python train.py --model="image classifier" --dataset="photos of plants, animals and fungi (iNaturalist)" --train_examples=155796 --image_size=24 --crop_scale_min=1 --horizontal_flip=true --rotation_deg=10 --cutout=0.25 --targets=["order"] --num_classes=67 --arch="xception" --norm="batchnorm" --hidden_act="silu" --drop_path=0.05 --depths=[3, 6, 3] --kernel_size=3 --stem="deep" --widths=[160, 272, 480] --loss="cross_entropy" --head_dropout=0.1 --init="torch_default" --residual_init="none" --optimizer="soap" --beta2=0.95 --learning_rate=0.0032 --beta1=0.95 --shampoo_beta=0.95 --eps=1e-08 --precondition_frequency=10 --max_precond_dim=1024 --merge_dims=true --one_sided=false --adamw_lr_other_params=0.0013 --max_grad_norm=1.0 --max_steps=7800 --batch_size=512 --epochs=25.6 --lr_schedule="cosine" --final_lr_fraction=0 --warmup_steps=780 --weight_decay=0.07 --adamw_weight_decay_other_params=0.05
Rows from block 7, named by matrix and row number. Rows with one number belong to one channel. Each number is 128 + 32 x the weight over its row's rms, rounded and kept within 0 to 255. All counts start at 0. Numbers have three digits each. After the name is the row's rms in percent of the matrix's.
# convs1: first pointwise conv (model.blocks.7.convs.1.weight, 272x272x1x1), inputs 0-271
# convs3: second pointwise conv (model.blocks.7.convs.3.weight, 272x272x1x1, transposed), outputs 0-271
convs1.174 102:130101175075165095160152104119140136130146111085143156199138129123116126118096118099146185145142101119133125098157156127138088101086135089107126114170104055105191156148145144146169119089136100151143138118135146153174184119114108158119131171225160120123100203125120144087150114149098132136071137111143114090139096152130099131072146152114198112108140085092041139109076161092181167144141115095166132118161112117161149120080110113135142121167144041113153107160080080130070165148179163152145157181101157000084089116150110155171125165113128108100149125160197135104136108108086102126141194135103100149073100170141149130128167124116140132127152132137177198206079146190147108112094104116122107177123177116106117129137131135092141072123076172151108141149174105176151114115132119141135190102176141129126091183131135146124082154
convs1.175 101:150123128138173218144145084149146144142136099129121059177195194105098099134154115115134126120096118123103160128148138163099111101054116085107134106105146116124083100079139095125145116155142177080128140130143108125115057138158125101146091138120104097114140075145105140138136109163130148167123080163128134157104218160141081112152131146090161090115208092077096103104111170093125119017086194149100168143120156112126117112149158118087122095141081131054138088116174149129159086121178155120072160120150078127166176204157132113132078154118122128120091138151135111134137120097103148118155158126121158083151089127126080201208117124126125140098133098086082174136147177169114129143226148142128093145162054133130114097097130148110096127047177168151139116091120172110188112108101123090100104095140154139130130164102123124168077110
convs1.176 094:086130119123166087155102075175124177146079090128122115066117115145100137118165129111136141090165144102167052189087167114167149101133095175046137108103121109148159095175064135152123087134141092100162112115115152140153046116173134131097093158096113130103140081071107122110071137104134130097063123088111134158173161113090125071207171143177152087119114156101121133130162084111165095155093153126048104163137127172142118154120179144099079099145079129105092105087153165142098149139152106165134106149137132113231102074157198104092087122089129112126107176128097140102128117173133131112138116173170116128129156138077123135127121137058136105152129098122104129127102165132118120109120107140155130099215192050113095122153142188113166173131098173157103115160162135117069141124122177114100150082127164161168175186150163140103132126
convs1.177 104:155093147107143203169122141139173168104159136095090118118152141178107131097137167135163185095165163083094146071151146124099151129116107076141080140142110145144128133127114172133116111092101180128086106090173094149107131112132100188108164131176114084148155084109097106083148129076115059169157173095151115111091118121158143138139150100108089134096080092129097104103072141208117122161112128103092132108129142137118110100132091113126127148101074113160149129161101111153152150176104150186147183110160165129102180065166184161171146085169161114168101179108135104111148165116116097122170130127102101163161133118117050134128142109182135091155084136076059114193110145127127130151136119113086129121241121139250072127119143096159115183131107131126151119132201065056148107148108099159167143156076116130115110166137104137105168108
convs1.178 104:071112081178077111124114094147110061164133154152155077032109157159184102164110093120138107111137111112132132133108085133129133112119116150092149046113161152095120132144175094163150118110087079172106178127142145130100193131052192134090201102102178114086114122125114096110152089086123151109089129133101113094159131163119095144095086131138160154150174083154150180160127158146098137111148178183176114124113123153148140130129166149071161124142118129125109160114140115091175099187140116148098119158169102153191170038104122037180156134167160121179187116120113162131116054145145089127117112179105120116174108105141152127192130191117052149114156108127065139141155186123154113088163095108121163147114139110109154098116126104179104121065112123144091173106143132160127158134121147131168151077130106094152166173177112108164107113
convs1.179 098:087152098121131158132165120159078073144109088170124116139103113177138172092111122115145068176138135097104104127183121134089143142113094207172085120126150112094070162110114129137070117102137128148150133135171155077142098154148128101142117126165168171118116170075097177189124194064156146132136141135162148199119049113091163135168113147199116176155089141080101112163142149137112105136161130141089148072143155110073097113096134086077104154112115155141153128134188119109153165096078098102149133124113137109115138143110098124039159101143135170117147175108118127114211144139159133194114168139125078113141137085129164133173084134121154167138126154176182118096179134227127172150144137167173133131130093142173123152174158072076160127060108136089131129167100116136103126096165137128119071152116140240120142140159142128121089125
convs1.180 100:119129129205144148163116144152133084103168118125117067122095102088060109173142173095151098097143147163105112103142094197098187122188139121120151159102188213172202183174112080092123183155140098163145170148138171126109092093106113094109121154155129171097122135123142171165155137130110157127091124102104212111081152127124185105136175096127082186091174131125117142146178106162168093105089178071096094184106125181140107165081124115097165092181142116182097100138118149152155113098142141124149106138150070128102159133074099110117141106104125147084131187147113177141148135113114160138104120161123064140094080124176134097130120148174110112142110124135051113124139100100128119079122080096143159122157086147178122075110096189083136131078109122119094158118134177106123121120152164086158109109110159088143185178150148131110126215
convs1.181 097:153101142167134151138149149172141146149102167087154117157185068153140100103122160111123138130066150119118163163164103141173132237141046125191141119128098106138125166152123117159162152148104143139142038159057121152158094147076126167054140164116134106127136124096079140159179132148131103167141124137123130142072169133058176179137099137110104082126154066124054101189075144172110133154202155095107137154077175082091149096184154150127159103068161117124124131122128098117163104117136145079162122142145131141125152172104129115155139109134171081093151075135146150152152167198110110127072134096147118109128066148124103167086134099115092120185045133104139100161138086122172126128136130110169132144066125164151135076109095075125129118091102064128124112116107105102130144130171150116148125120152078110175072085121160070151137089
convs1.182 100:092160147115129170105174133117132119142127102165110173174128114212145104118105149169109163129146127151104187096204172136130107146141124116136100095078164121090104100180173140116172104137088183144119184112162143087102112203136132150091122180151172078153148115144084130096131113134093143166162161136147252126080113195153102094158118130118186101130128187157083151105154116143143073141198126073129093138114118176138166109087099122148119102131127100108101090146146077116093161195112182088106124110150131153159099126125167101138108101095097127126176145191111170147121104111113137096123190091100141097146195186096140099081101136103151172126134106092106165156171127151174120114130169104107073124128123170153197095071173149158139152150183178149172107155157140164139091135148135145102106108116175163157116170140129172196146172
convs1.183 095:128097124112116084114158100121086116127149072148115119149157090095095119131130196111122055166131087121108152126109146152159170135152150118093132155139132069109085089091182199166094107136136147073108118107136056100147057147184121154134083064200112136126142121180138109135149132098100101128098125152117107161109119156157196096168113169158122089127192163122157171115105143082146137140171135123098128087150121159121124210128186154148127142133123124106129169164138124127107136092143070159120111121135127142133117131133179140097117164084031130174092156168114131149124156138180099135155180130129086143114071102154103163087090099141091076181150070175129136123150087155115106114152090113098094076100179151114133078105167185142067076136149115156100121102116068092133078098193102119128088161171086079119138189183159199114169115
convs1.184 108:115117150183174185130063164110136066166114181152072158130106133136113139131078117135090096095122160099118091169137136101146102131101152114148113112106100162092074185135143106149114162128129146064136094130088175128101100041166072127081127133075191169077141115142126168076097122128131153113124131153097135115143103147065128134207111140156115130176099117112084084197111154110113098085067101064078130121097120064143175127142127057148152192094074114129118119189120139104130137096146072169154083098162162120174113119085098167081111080135130131140090104091117094037107159176182126120159114046137102121152110106158113100121111165181133095090084144135109139117107152103109104113088150127101106136131134117106126097152130162109119136157124126174122157126075121214157082146144132179155136067196125146118131152165107108134157112
convs1.185 108:162105170135167048094194132081086160133145135121130117125086175149131105135067120077108161097076173049120076144119171111133117103101119100155119155168114124118161110135155089132108105120110154101164101133091133167152215098114156105091122134125082133042196131115132109103137124129115126166101103127104078158141187113160120108115065128165115140088118126164182041106109134134112140133154116140083115117133192108161108116086127111150122089101098132165141116165115159129149143099083127088175092108143205111082113129090146190153156066130160123089108146197200140115131139103083083088156182118132104099137072111102123139086131098142091100108184143148111104110103159108181115162122108152148070112112125123064101124079092163161181113031172149130101168116197136084101129086159164153119148080129130126148150126133128155110117190
convs1.186 101:121104128105142118119175132165129113154130192037087167177180083123104117158145111167108115125153163116159138084157124093141158128104196175109138171159174146166120170129145162134144092109081150122159125167144103167130147158123078136117125146149118131079101070106133054078120103127163168151184125152131213102084127116047118131118119103095175137118155111094143199098127148112115206162104147152113128167078152121107112138159148136135113095154084146153159171112098132124124068127159095145160104127093140096153092132113131085125050159106109160118181144134102055107172147133062173155092149159158187132122077138095136093106087076112129093094110120087096106146162160071186180093112122169151182150134150105081053115124128134121098152144158132151097140046149163129075114105140125131112064148108096143164177151142170074093097130
convs1.187 094:161113038132131134196151118111155132137154130072099134138108095122144121120145091119157116117060125178156168138106106107177161122135169160149129115104115168131179096063105154142161072144116173123138149095100227029125158137092152072139107124159155106060157099101111130152055140138171118120148115175145074153116113158156111082074077117120151099122139126141113147091107129091117109142125149071125081132112092120131109161196151131103061154118135145112133066151151135052089113161106159055075143057133100085182136124115131141115103106118136135153108154119130144080109178105125121126104156148133110094152100132142140089109134080132067111144182055134126145141157173132110111097165090090101130172099061109038111122133092083143130133103105079123111073115138153100163098102119125192116126107149153113133134087195160127113176059
convs1.188 109:108170131084161112162154158106027123157111117127067109134165157178183103115107150125092120070170184168114075117190138128177158132134155150128151125104116141115168092109114145155141162162170146148089093098152061127146120104134129162104136149126138168118094095123110169134137122106090157130123154086113115134100098121149146093178171159112206137091097077084136123158166138119065081127178124129117153147115167159095040180145168143099120088118086122127126144126153160126141146162115133150103132150137112110118146075137139113130132134100123144103152179130150127059070124099115134087140054115062135124144141135159118093165166164163165052188114120194203100083144138133074158147151105080139147185097100099089107102103119159088110158061128148172137101162105141120149070136131078053140073134176060081117174195137098108120140129
convs1.189 104:137149164120124161133102114135124089168144100073165134122142089125142167166131099117140140130149139071129127145127093152176117095134066163153101156176155160178148149145096110120151146153128071067063108085191152137165128105084155121082095119149147101101157113130165125075103173058144171128085206130121137139131085149054120121157107122166134144144106164068139125110107131167088105152125068162068145132129122120096113182128129135135118110138094175169133119145135080163169128101120150138095149112151116136167147160052108119089176108147149123103069107109099168145102151080068097077167078168118208122065132145130075142116184139158107098081122146132152076136138105127135099127188128127102216094112142106110030083115122074123129112138110132119013149182140110166174103192149134128120128156149073119127178139141114078129113120
convs1.190 099:104127136135168150177147153121170135146147125166075120087179116094151109099081108144123127187147158119087149129112130100120133155149187126105161129118145162137147123080128155116141134100193174116144118128145176097101167123134112089125170165019164151110173143205101033122075129113120146095122127162140173119136090117115154073114122088057124193159115079128095158119157126101157166113155120121134109153087148187145091156173109152228141123113168131136154183077103100148172118141125106119126145123120140084170160081126140120079154139100146168124211090122168128143142165179129113120121151176157089066164062178103081122130094119123098075066072112097135163098141091136126156130147066075173137139171130111090139053142099127083033120123131102136107135089168121090106105150133149114095177109130114127078157126108136099138168114
convs1.191 095:107122158135114121102116148066142148123111100096133117171162125145130115099133103125170220090119152157102140092080128158153096146101174128082101116141088117144191163095132140128135127152145141050174121098116093106169058147129142102109160176116120130127157097146130085143168106159097145166175133119105085140125061087088143127088125134152128157120111199120155130184138118084179130161136059186120127110124060127066121144167095096134104184121152098159085145148127177122190145130098129151059128127101078150176146179143106224128160176152147066119101104148121093080130185093125114107117114174124079133115149191101137092127114104149114071123125097064110145046167096137122093138125152143137191122095134105146152101172096165207113144173123168131102226064171128115129116110106102124079139109109139104145094130102119092100171104
convs1.192 097:086087175116170146129156155128103191217190108122139093099072138111092075119124150138156153125109084154102164108087085126167134175112132142111116057082153107094135116127115111116096170180113139099135119153034157125176148121139128107057119137153095145128117117155118147151161089096172181102122136123165134131130153115150153101171134112141104084103170158155190137084124145096143230132149086192132106077113109123118108130195086118036057162103155130183197089142116095145097173138102063146125143127130201167146106118095102114146149117084121178151107116151104115087140133143106110105097125086066152089109162055178154091095111099103091115126116129098117125117096123171164140121130103175120115171129131112147154132130141142180147123101119073087074037119171114117113114103106165103147164113137121120151092136122179118127095066
convs1.193 102:047118103118133114106119132111090087139100159109150122070149149089092229092099153135167109118139156127082113196110111142107101136164203114165091139136133085098094084122174142131124108151135125114174131157168132108142109112136126186147124115122065133136090074137165147098140121126103112129194111161142128140107193136105168089145111112150165143192101089068109110081127158149124166122148129133146249130110130066159084106133141129168141215179110090125094148107084154130113156171161185142157049121094131149095077121095184087150120122104112134080157058139130116192118126118136135150090088179120071117148131156157148116119120130109204133110077113079104060120122089114088153115116107145170092132076083120143061153076099146087173111095088138144133095157139117120167173107114156151123125092129150119132174140142103144170156081
convs1.194 095:153150142133136132170136106159160167102135142100113113111124170140119081136090088116147160078141106107074171122192191144102184166165117112169137146151156157084108126169094175127140137056075093131104122120129123088170145191190128139159169130161115138186115106129114167092108131127146114135117068157132131136107067134121135165033075134163116106137113128072189156154127134130096127163118078134149180142151118165091101143181167128179145165075133139177109079096150173095168114115133156123109179108146110141134155129148157159122082133086133181117115138127200138105121062149093192124155167143160088130128119159069094146089117223121133070116119108132167164126118185152142059145109167100113109119153046081133075143138126212181179090084157156148120118123150138108119128132132173183145123086134095188144120090114069111147155143
convs1.195 108:081097140129131154108145120154158165157094119102141110112131132120162093123089081123153068109182117115143181147130189114141066140156066158195129059187130145173128067188108081129126112122117176055152156071093102123126194157102121157145092120142164187165119106191133076188129163141091131167077095063140122064103120130161167109128127105130123161191133164156125092135139128144162090142150129143155096165198147146131172169158078122104145141043156132114120146130114086072121088183137133102139168125094139143070110124115116087118072099106108080090140137126130116135068106189095145092121127076127082161157140095149116128104123135063158160126129146057101146174137193144174140184160133105122147139153124106102161122132104104163126049143158115143136142176130108097172088215131143128155139094088093143121148136073135120110116123
convs1.196 096:123097129100119113120125143154119095114147072139044074127112057094123152131102049121131110144130115141121124127128124072137114153111131126159193122101084124131163101110145135136143134124140099069164142105089153173148150162086154104156092092087183114166168080136108140123162150153133076123082178185222141128182154069120095092108190164167142121141131114074138155149125120095109127121134193100127079204126131082063119164132140094113134128135119065132114213132142116137148135096165131081113154127080174079166125162144083105159164150120130125138106153092116129127148073107202102147094148092168169150111147106130120087209091054152136141084177162083122143115137129139071138131128114136101120084139065105172115142075082105119135127125094165127078161166127127165146126130144152182148064145140101086057141101100151184097167075
convs1.197 099:132183141100134107149103105114189164119148155069129196128155180134123119099159190156122119074119108000096065169102097110174151131162129136090156109138085170137099127068144064070137158115140124141101171110156155158113139123108148146085157152129157124180133073126093110104143096094109140163108180078109123143105134102150145138147115158206146119132127184171095199109160185121116087100088051142086143130164170156098072196173114156157064106093119135125122139136163126142114073102079172134074096092132087162147078151154131168121123119096145076108159138130125082178155166106150130146152113136142128142164104133149097149130117137093128125124086079081152091156131155094110168146078132086211145060152074106157132130158093107146133135123131130122114112129109130050119137160108083129098086099124202153150143173140113093115128107
convs1.198 102:099176104193145203082135128144157086126107131140043175099132154101087145082098165099146142093148122130111120118128124100073083166163115074149054126145151126074120135096115120124187097156145154175125152172135104114096185147125099123143121101124112104137127129094099146122138115008089094177141115132159181157092126155122169088176102129148145107155151131127166114099121165069148120130098065153146164151130128101017087173143138071165099085154144117092123152154135115068132140137145178097157123144112125114120171136131138090087184068077151171126149110095109103212116140124190155110140155087162104046109153133113096111096172128124101102072135074117126126153153146174120132126159104101108136120123135115132096101137129070149159086148146096073112107077182176144105177068169123122147109153147124116052116165103121098148127128
convs3.174 103:103175096086157139126141110154184127168174186121130115068093136188137197127076134163141134170132082135132103122151121115132143112098141156152088112145176113145154109094144121118155098142090094163177185115122112099141147088124186195119090123138119116138191094109134131135126156129141100151108123114076099146116118133159093107159164146116084065142078116088116084104152192168096104152205059110130128139059159138114107128170168172163096061099149180059156029150163174136097127147141113147190167145133148087183132158168123085107115109099083127148120109116140155192134100155150101162193083125149077176107162080148139157150112179069147138160114109150081121146144116152101170111097108110112149120168138081125124102155181186143106090139100028168165130110146099149157128181123176086135146135107141127121165142151097162087127131
convs3.175 100:069192128097141139176154103126121114119034116156139113147119144119105168133156135104118110123149109116085099129157152162125161157111108120148149126157147116137149062092142091114181079162138121058124063073149117104111139127008120149118121104135151144138108059144114172107140125130151100088125074075140098182108144106098090127143156128153146154137172158158109056108186117071139147124139120183114088167119142136124128100150132150094075153095148136147133098180143124125176102138131082105107129136096186101129116101187111082131168195179169096137133131119169066194112167142154136143141088135103098183131110162137124093059134118087156112146123084099162133118083013145149151117100105088180171081160095092141152155108130170123115170077150139186081207135092129149120116144128193149107128134105155113152079177124145104088162111
convs3.176 099:130177154177126136131161199082114124115111205135154142177128135133160207166163157152159137088117162100173135167089063075116144089084106073108179059124157130149130137139096119182178203085143166095151127050123093178181161095161133147125124179140129142134140076185145117140167131102138117121164125123160132168098155092120079083133134082106140157079182144130119138115084183099142094128135127156110142142125206132130126164125110152162186105152126078116111130144183127090161133126115164136127134170121137143121125150157115167213101134111120117135117084165088044136132131173085097172127131125127110117087132116188159120101106151167099107167077164094034145170178106121137151147118102190175115187105104069136160129141101113126157084140111118117140152130155091097116157108111118130138145093120125135135194083166168093186084113
convs3.177 111:154191094133175110129148083104166127055175112112120173138087140109139088138139086137155093156142110130127150122107151125131188174137117120136126072121092129131116074095080152119172160167130153108103097096088178146167151140150128104092114157137137158144108114139149093104130060111150138094101092161104081147133148066111134118112161126110068170100110194129066119106137147162091170095095078127130061086066143105146054115067117062120142069179100168063126137058087142158108136062153063144144121094167150076117138098127069135087084103122156064112118113100139118191156092142098090109124135099111116128129160079128134164135117105094087104137116138106091095057096097188186108127150103131110139076115144106146129077109078183115129108123084126112045089098117085148122149143116175107107118116141139165091116110100089061149101078
convs3.178 091:148120088075123155109159213121147183148169174146099181118111072115083160115124133114131105145104114157091134070118141146091161111103111201094156071163170109106081149133104154105190150116107188102174163116120157075101138078138124137215081096183161144119140116146118140178179161082134124079093140132136130153085222130115142051149113181172156130092157108045185155150172083083136101126137139140103115080117067139118154189111094154096135145116128168118141081118128112084115147117107159127117131138074159123206103129129116106107087085091120109066106136149133127108134109104146110125093113144154158073174118088163139108146094111173087077108147157137082158147148122111128140223136107168149119119160137134115134104148087102168154104088120120115103107124120122123152130109140093119147164143129114135140137070142213107219175141
convs3.179 093:067100143121069093155104162132125072109183121096111072108068154155127167066142131150115164155102092101101095104141146092094091131118173072163086112125114165123059114118162147118117112110114133191211171138108125139152075142110104146147177082097146123146131180140151080151143088113144159182107141135111131157187127223150122082160086066071156066247160158132113123140127166099113121149113142118083101124159110176131151113080145118148165120104121157071120157139163110183116114076154155138120116128142118061129133101127116110121149089138166157092097111140062172120088088117142125129124115091082095184149127171124176125137181126107139107108168172079138179102112100150106118126120183147108127093118190179104145100090153076138112098127112150148105139098050077090124154074124135108109109070134141197139103124131137165101110126
convs3.180 109:174102180118076116090184078114137124177095158128098146121155106122148108104161127125116098070086158128107135103078094153114137089108098197116127152059103041128122093137142139131143183111140094090125137132104225091111083123116122164156142112135111149138110129044148115124109150105166137150170090148145178088068139161148126101157113124122147069091079161129119168121174125165120108144126144109128019084094140095140140191111082113142148136142047119126155086093115123133172125122129138140089200067141161188133155135159166119132114135087078109127124121154167109123103173078117114148139130060133114115110051151156072119149148136066125121119017111139136072135146117097167117081082105087167102135151089085124089104150111148136123089151138144088125076134138072132077128083094098117129142090154146096185145117088126126165115115
convs3.181 103:090201107118110177097121194184112131147163112163161141089173138152130148093114145122133167078150155124129158119128132151118153118147143128136126133106099127126116141117093159112110157163120086171117155082157110114125132127085106100134133109123092150098086196162154104138115184135202063121084160165105143152116106138085135163166061189121198144128074148111144157175111153161190145151132128159106067121147113187138167148139124136141076111057132143052156118109110102164156102163167127100155063115161131118137167182136132085152153104151085132106094118161150131060148169124110188146133176122144090106130094112158181043156147085151144109175147113151156183196119107102167175147110205103131093092102139126120149062115105146123109136148152156128145103193101150151150157119091078142194165088117157129075167150216111075099156147
convs3.182 105:112153146128125076137222125135131146121120099107131147164134132155086130073152101150105171151117117136132122131177123118131051150072163126154104167156118114134177067149155207070136161127140136161120129126135104149090120178140105096114109108118137118127123137095142090100099151135143159157128132108107090110089136138097158086051142163039117097134129180082156195139115080175088120092092150130144090158100159125122059109111121188138120087097097125168137162168164143147134153151149088135131102149160084153122109124158156178133132177088136142109146169104156183140099120179138109130127144143159069111146107160105154160175125158096074075107173161088230150149114132089152087191093122100096165132127152084124176176153119155124151155133109141121174157089146066080139168198119176166185143144157190073153085120070115182151174165
convs3.183 106:113091109185151128131097116123145138175187125147170147100137097106173124157073111103145134101220118131100081103118160150169076150191091091078179143150164189117116102132129126182118100096125123116120151155144069126152129170138105170142119165132148145123127133123085128163083151115120146159110136101116150154140126143150109099119098111120116060126130165155170115227099160165156116152137177050173084157055142148174080118135132158093116158083106104185152145115091104161177168124155164088139116193133134094130143074131167162085123107111152134112122206057087123121149126098173097092138145129106069158127094170082064153136166107148139135130093119165122178113125076146112100143194126128151171130139118125107170165092063137096128129113127152084149110106116145097130162198150107110158130183149153075145095207087172090097114062
convs3.184 111:109181171117148112123097166108144150143136119143197141120146160174196100134119137095087114134167137178155168137156102206163172171117138172131052144113115200144178140111143136198177214142116118138143091159123104135118148170184139150125109105124126089138092098129168114141163109122151174149145126148118164150127136082157107173179116187144116151110062137143108201174109105139156114138113147118118158153054181145094135194142187152137172140186130141142154111112131118171129141172191162081162115137192144168130175101118147155150144121080098123170134148152132136076147106122161121181139118136108098161143174098144117092109168139160139050165149177137158124101043103107122095163160125176140172145124161146120143147180123166119184114111123156117141175211150130190145104144182107148159177172165159136112117115109148170169150076
convs3.185 099:090192150114112112138107164104196180113151096107070195120112123184123151140098072188135143097147135058127116108123117099108098135187153147185121061151135092125075123100083079118163115134180123109104139143118122177134097175148101130152109133120172099180123172159175106104091127125163083172128131124176123184125159143122122122103146143112125162088196138113131143183123166191175094144116120165110107072132079144120071137144082158087120123114145079166118070092097135109196087117085050133103140131126173099158099105077142156182108151090124079136112181137077100099137120118112122144158106132112129063146163060136118069184172097096074175105166088122143111145180130122067138105086085151113135146102108106144124150069068142111154100085127068107127169112187138102124111171117142102115124154139170096124137138158187163150100136
convs3.186 116:075133115075124113114058110100124098109088114138111080139143091098119069138066105144139121102102123099076176089114124110150160139156172148085113082128142146138087132144117078076131119117133083135078064110099108082194073152131101122106102103147108154178139107110148104088125114080130133140121093128102105089209069094140149125134129101064147138141129054104174147118119093136162156087123159164112130149102125139078124133151163104104126126148145150152109139146111166143133198092095118044081063076148104150147093101157118059111134202098098146124093121169090143110100164124118116165090082076167154120124177058146086076149086119118119072102097126074141120048131147092170111130117081125105128085116120126139087195165107081169115116107202171122192131139131127129055112125195135109139086151123126088142115186152084117103126128
convs3.187 098:114079181137101088135090119115093132084080118119085117133124158182152134196133108168123101124198118143163110181091097186116194146095150159082106165129102144131112114142128098145155125076122107162099152120150203180136197112131124168074110133101149101097104096137148157132079142120108151096162139136154111176096110111124165148144179176139159122092082153138133092103194143122108124118096064053108162085151092098137106142121144151133080118139095127156149145145153192161092124130105101147092133087102105176161082123157141115144131133140102149111126046085084134088152229126138080150093092124152187125096127121142129071124090096146171153116133196101174152120142070133114088164079138162132117122137171085142145177112108111179190118176153180114141047094126150114144225129115102137085133139128093143147098093076113106136180157
convs3.188 088:118125113172178200170158133111142110092170123105170147166122103086097143104125095148116139161142126094099098145098140101148121153138134069182159105156123127180142180109132040113097101095130144144133083134141180176120118134086122099107123150132128085180121141143080124141119141117104071068129089158125118121100120072090082154144095101107118127106123130165145135093107150150106120078134101123100146165145146066080144061174094129129112106140109120098061083074107107021167166101164117140091098131154119052132084166131149135111164121171124133152048127117109115132170161098118100092133118063133132063174106148102083073118132128105118112119147150151050142120134126132178085080091111176100140194118169134164156135096101125052083072124101113089073138112046114136121169062098108115104143139122122099131029136087107113104106122
convs3.189 102:092106108127149066109163122141162118134081123125106112125097119160149164128144193148149157136116065104072126108188167096167155118120155136136092169165153112123125108111173140117160083146120194133095156134110124171139153148107115088120154137094124139167152157090111096124064122119099055174150097135103088112121081083141079105080119157164153059124152077122072128155090147145142159169109216095168098161145147162191095091187109141107090108200116141092108154180163089157119110117123118143118102128179053174126117119175107175141165100109125136162131197132078111136111096151152091189150168097123124155189248167129106081101155160072166102098138144127086132156128102106163127133129096087114192124083134088167081121158141170141128153114065139105098111123105058117140128162164121146098112117078128099142126122193144115132095144
convs3.190 104:104192132097110127110150127135128116119146015176172073151154139125146119120212136109090078105089135119121123128142074196140123108097104109139116119120108089151127155128155161105183115097141158146137101116113095104145171134145116095135106133120126107073087204118112172150169090156129124120183113142165134208114132150193131113107148106124185074122162130141091070135200156132208082117080099116148146130087161198121149130129110101149161167156133162084133149188087176130129176109145133035159152099079083136132154096125091144154098129134158107207134142143151134152078134154113119140145139164153171109144138165124086143094109109146145116128045137116157191167149126144193105075123156107171126106059119126136138217164201113126104139163126129130132105104129140117123086167137156188108123110110132122119153137085199157111155174
convs3.191 097:074149128145109175121140118134110184139158108121108083087105167075127186069130159166129118146158215139103168142103131214107125099119139082112232165167133073174141122159095129120124154163137126161103089134092123161119079152114148141144103163137086175052140080130106111113132118095128119163226190122107124098116128105047042070152132118140074134182092121081129140121103106135118092085138139147105101039124140066124131094124134124160088088123129146092128147085142158126122116113072091162106166185154144140134136143165131181117135173143154119133126090133115110133079040135150188097135164136126116176129138138119087136104090123120088165142163159088148114139092119150201169105144143103105138220166118070126136090125066124123141112138106129137103134140121067134144119134135176112097072146121097133092137159104099142089104119
convs3.192 101:131153117113070180187148174142156143170193178120135116080128139151184154174176164112117143090165109109133158123108138170171104195180163114130108055171134066131152150117133167139117158150193095148117196164165118142177147161174133104137153098176134130143169095104149154140140107106088116134106179112194186131188158189188178059039168095116092098117154104108131145139080110148160177190169158127131141137170080118119139128112121141118122109148154146152169142170153110147169128192177149104145121094164160097147157164173153135176096114172108165147153096133174170099119110152095125088111126086167144152061158187132125186119171139108128103172123082127146175169156109148122085146089099191162111168128148115190144124123151093142160153130127137156100177109108138146126121170133170135112138125164157163142180167125127146110155172
convs3.193 104:173215093142098076109114136150129175174130148131124129182133129087161151110109126086139153124170109137171161100133115106098119171099124128110111123161157122106142167106120174146114108067144125102102119166145146125117138111196095157157170146125135145125160172118155126145184147136117117137110155111104046054136138128186137083107139089185142078125134163111120201210140222139111117175153172119084114092129168107138109133081118131161153135161131143096146141068083103121148110168084113193120164072087071136118119122075153077139138109151102134166093165166083134108156143119101065139086160073147113125108089112145095186123130137204214125109173126111116128104193119141123132153187114107160110141131129157155146169128130096126110087099121144136076149129179073122090136058115125141138178189092131051133142143075106165190117080
convs3.194 102:128119107160074195127219140139080179123166150130093126135157135149154105125117168117127135126193115160123041115071107131093166108095120151158114068104099076143207124098115159143073096152145163094142124102121181174185101118135148123132079092097127118084137104084110107049145063106100106166171088089152127183089121080146112132139117147108126099134184171131127152100117103128066145082147095148165067102099136140124132151159082082123112152137165097125102131089118174107161120087165151071171121081106152083142090165127125115148128127093122100158122085137145058129124121117057143106115140102113115175094146157070117068096150148150181148158072150163097159122078160141077134148121097101102099144105115149142123134128140162146212142145121146122087147149125121145072057122141116169159129128146099163205163064137137060158113143
convs3.195 097:056117139111138130142147115124137143109112188154142155067064123113174113145084199084131084102119174091095093126077073083150154123134100069111122151149117136154109103079123173142118091106122111121110137183130141145137106084143131155095158116118133157124134095112180123096118121133166131114098122155163135091068180157146109071132150122127153098079138122139175108122186181113165120155179161131147147143136147135138138144049179107115152088079148125120119141168075136115103071187066127109145180099152130188135058107098135143161159185114175124129119140143189119099138123141085108092077139051104101131103123124177123172138150099074136105136148152121139040128097142102058166193107162136149102125170144106142183138166071109128153132127103121168164068174154145120061156022106177119096132110127092129140141186092086123088173137
convs3.196 099:110132132061136123141155119059120170099141152149149192146151124150099098099134083160099090089084165118083148083067110120104151171145095096140106176105142104132158098142091102159098122116108100145208105185142172155132129121136162149130121140140184104119137128140154071104125131141136161107128197177128113108170147119130083188163181146045163068096158131101086133100121097155098164159133157089093125109164124110096096152167131165104128163121058132105088158110162099150153127133152098175169066131126117054150138137164120106096118073105133084124102131135170118108157145147129094136100162060128131147048160117138161168046122169112134102099121092159123146141144104157147082139142092101121076134102052146105100122054135097116166131120133131133140097144087108173192110166142096164117105124121127150165186140035179052087078161
convs3.197 095:131141100195118132074111151160156187122155152111148092104142157155078062127111150147141153151155152099167169125145124093155092135077160083106146165140175169118132095118103178113083111150130147146117061117105151094122117137151176142149130098107116155106201131117159135093124145183177080147093077082183160124120111120120094117080118069070109133139065109155086121071150162125074145154126104142124139167102128102115180163080132143125156121076114170098124152150088144132150165166122139206155100155045145134083146142173106052086128143117214118156185125075088072177114127119056148104078082111085139183097078078106117147148140121115111116120097116080057064117126138160091120128147093111119163148119129106120122163153074128165144094093097096148088167113136107134191152119117139129118130039126106092181135125120083148146147120
convs3.198 103:112118089142140141101145122160105155109120148092120120122131134086160097125105131114111140060121161100127113170063145191126123079104182134185122103111127137120140109128084160140118135171111122146135081102106090129167144154203063105157116102112133094125182149186180101155164134223089149139102064162106172159175103136126156133086097060161129119141124156126129129169132142133164121078124117144106200092139139100158154100130167117144162157139113098134170090122137101135124108107202126141090088171092087139121143046103096082097131199103150137114067127117136175099126129181094064167112120213173116165104113098163192089090131114087122098167091139180118119121070120098102178073158101119068079094142123076112147131117116152091160164144122149198120041180137099105174112097110171150129143152148133190103117147091145150156144141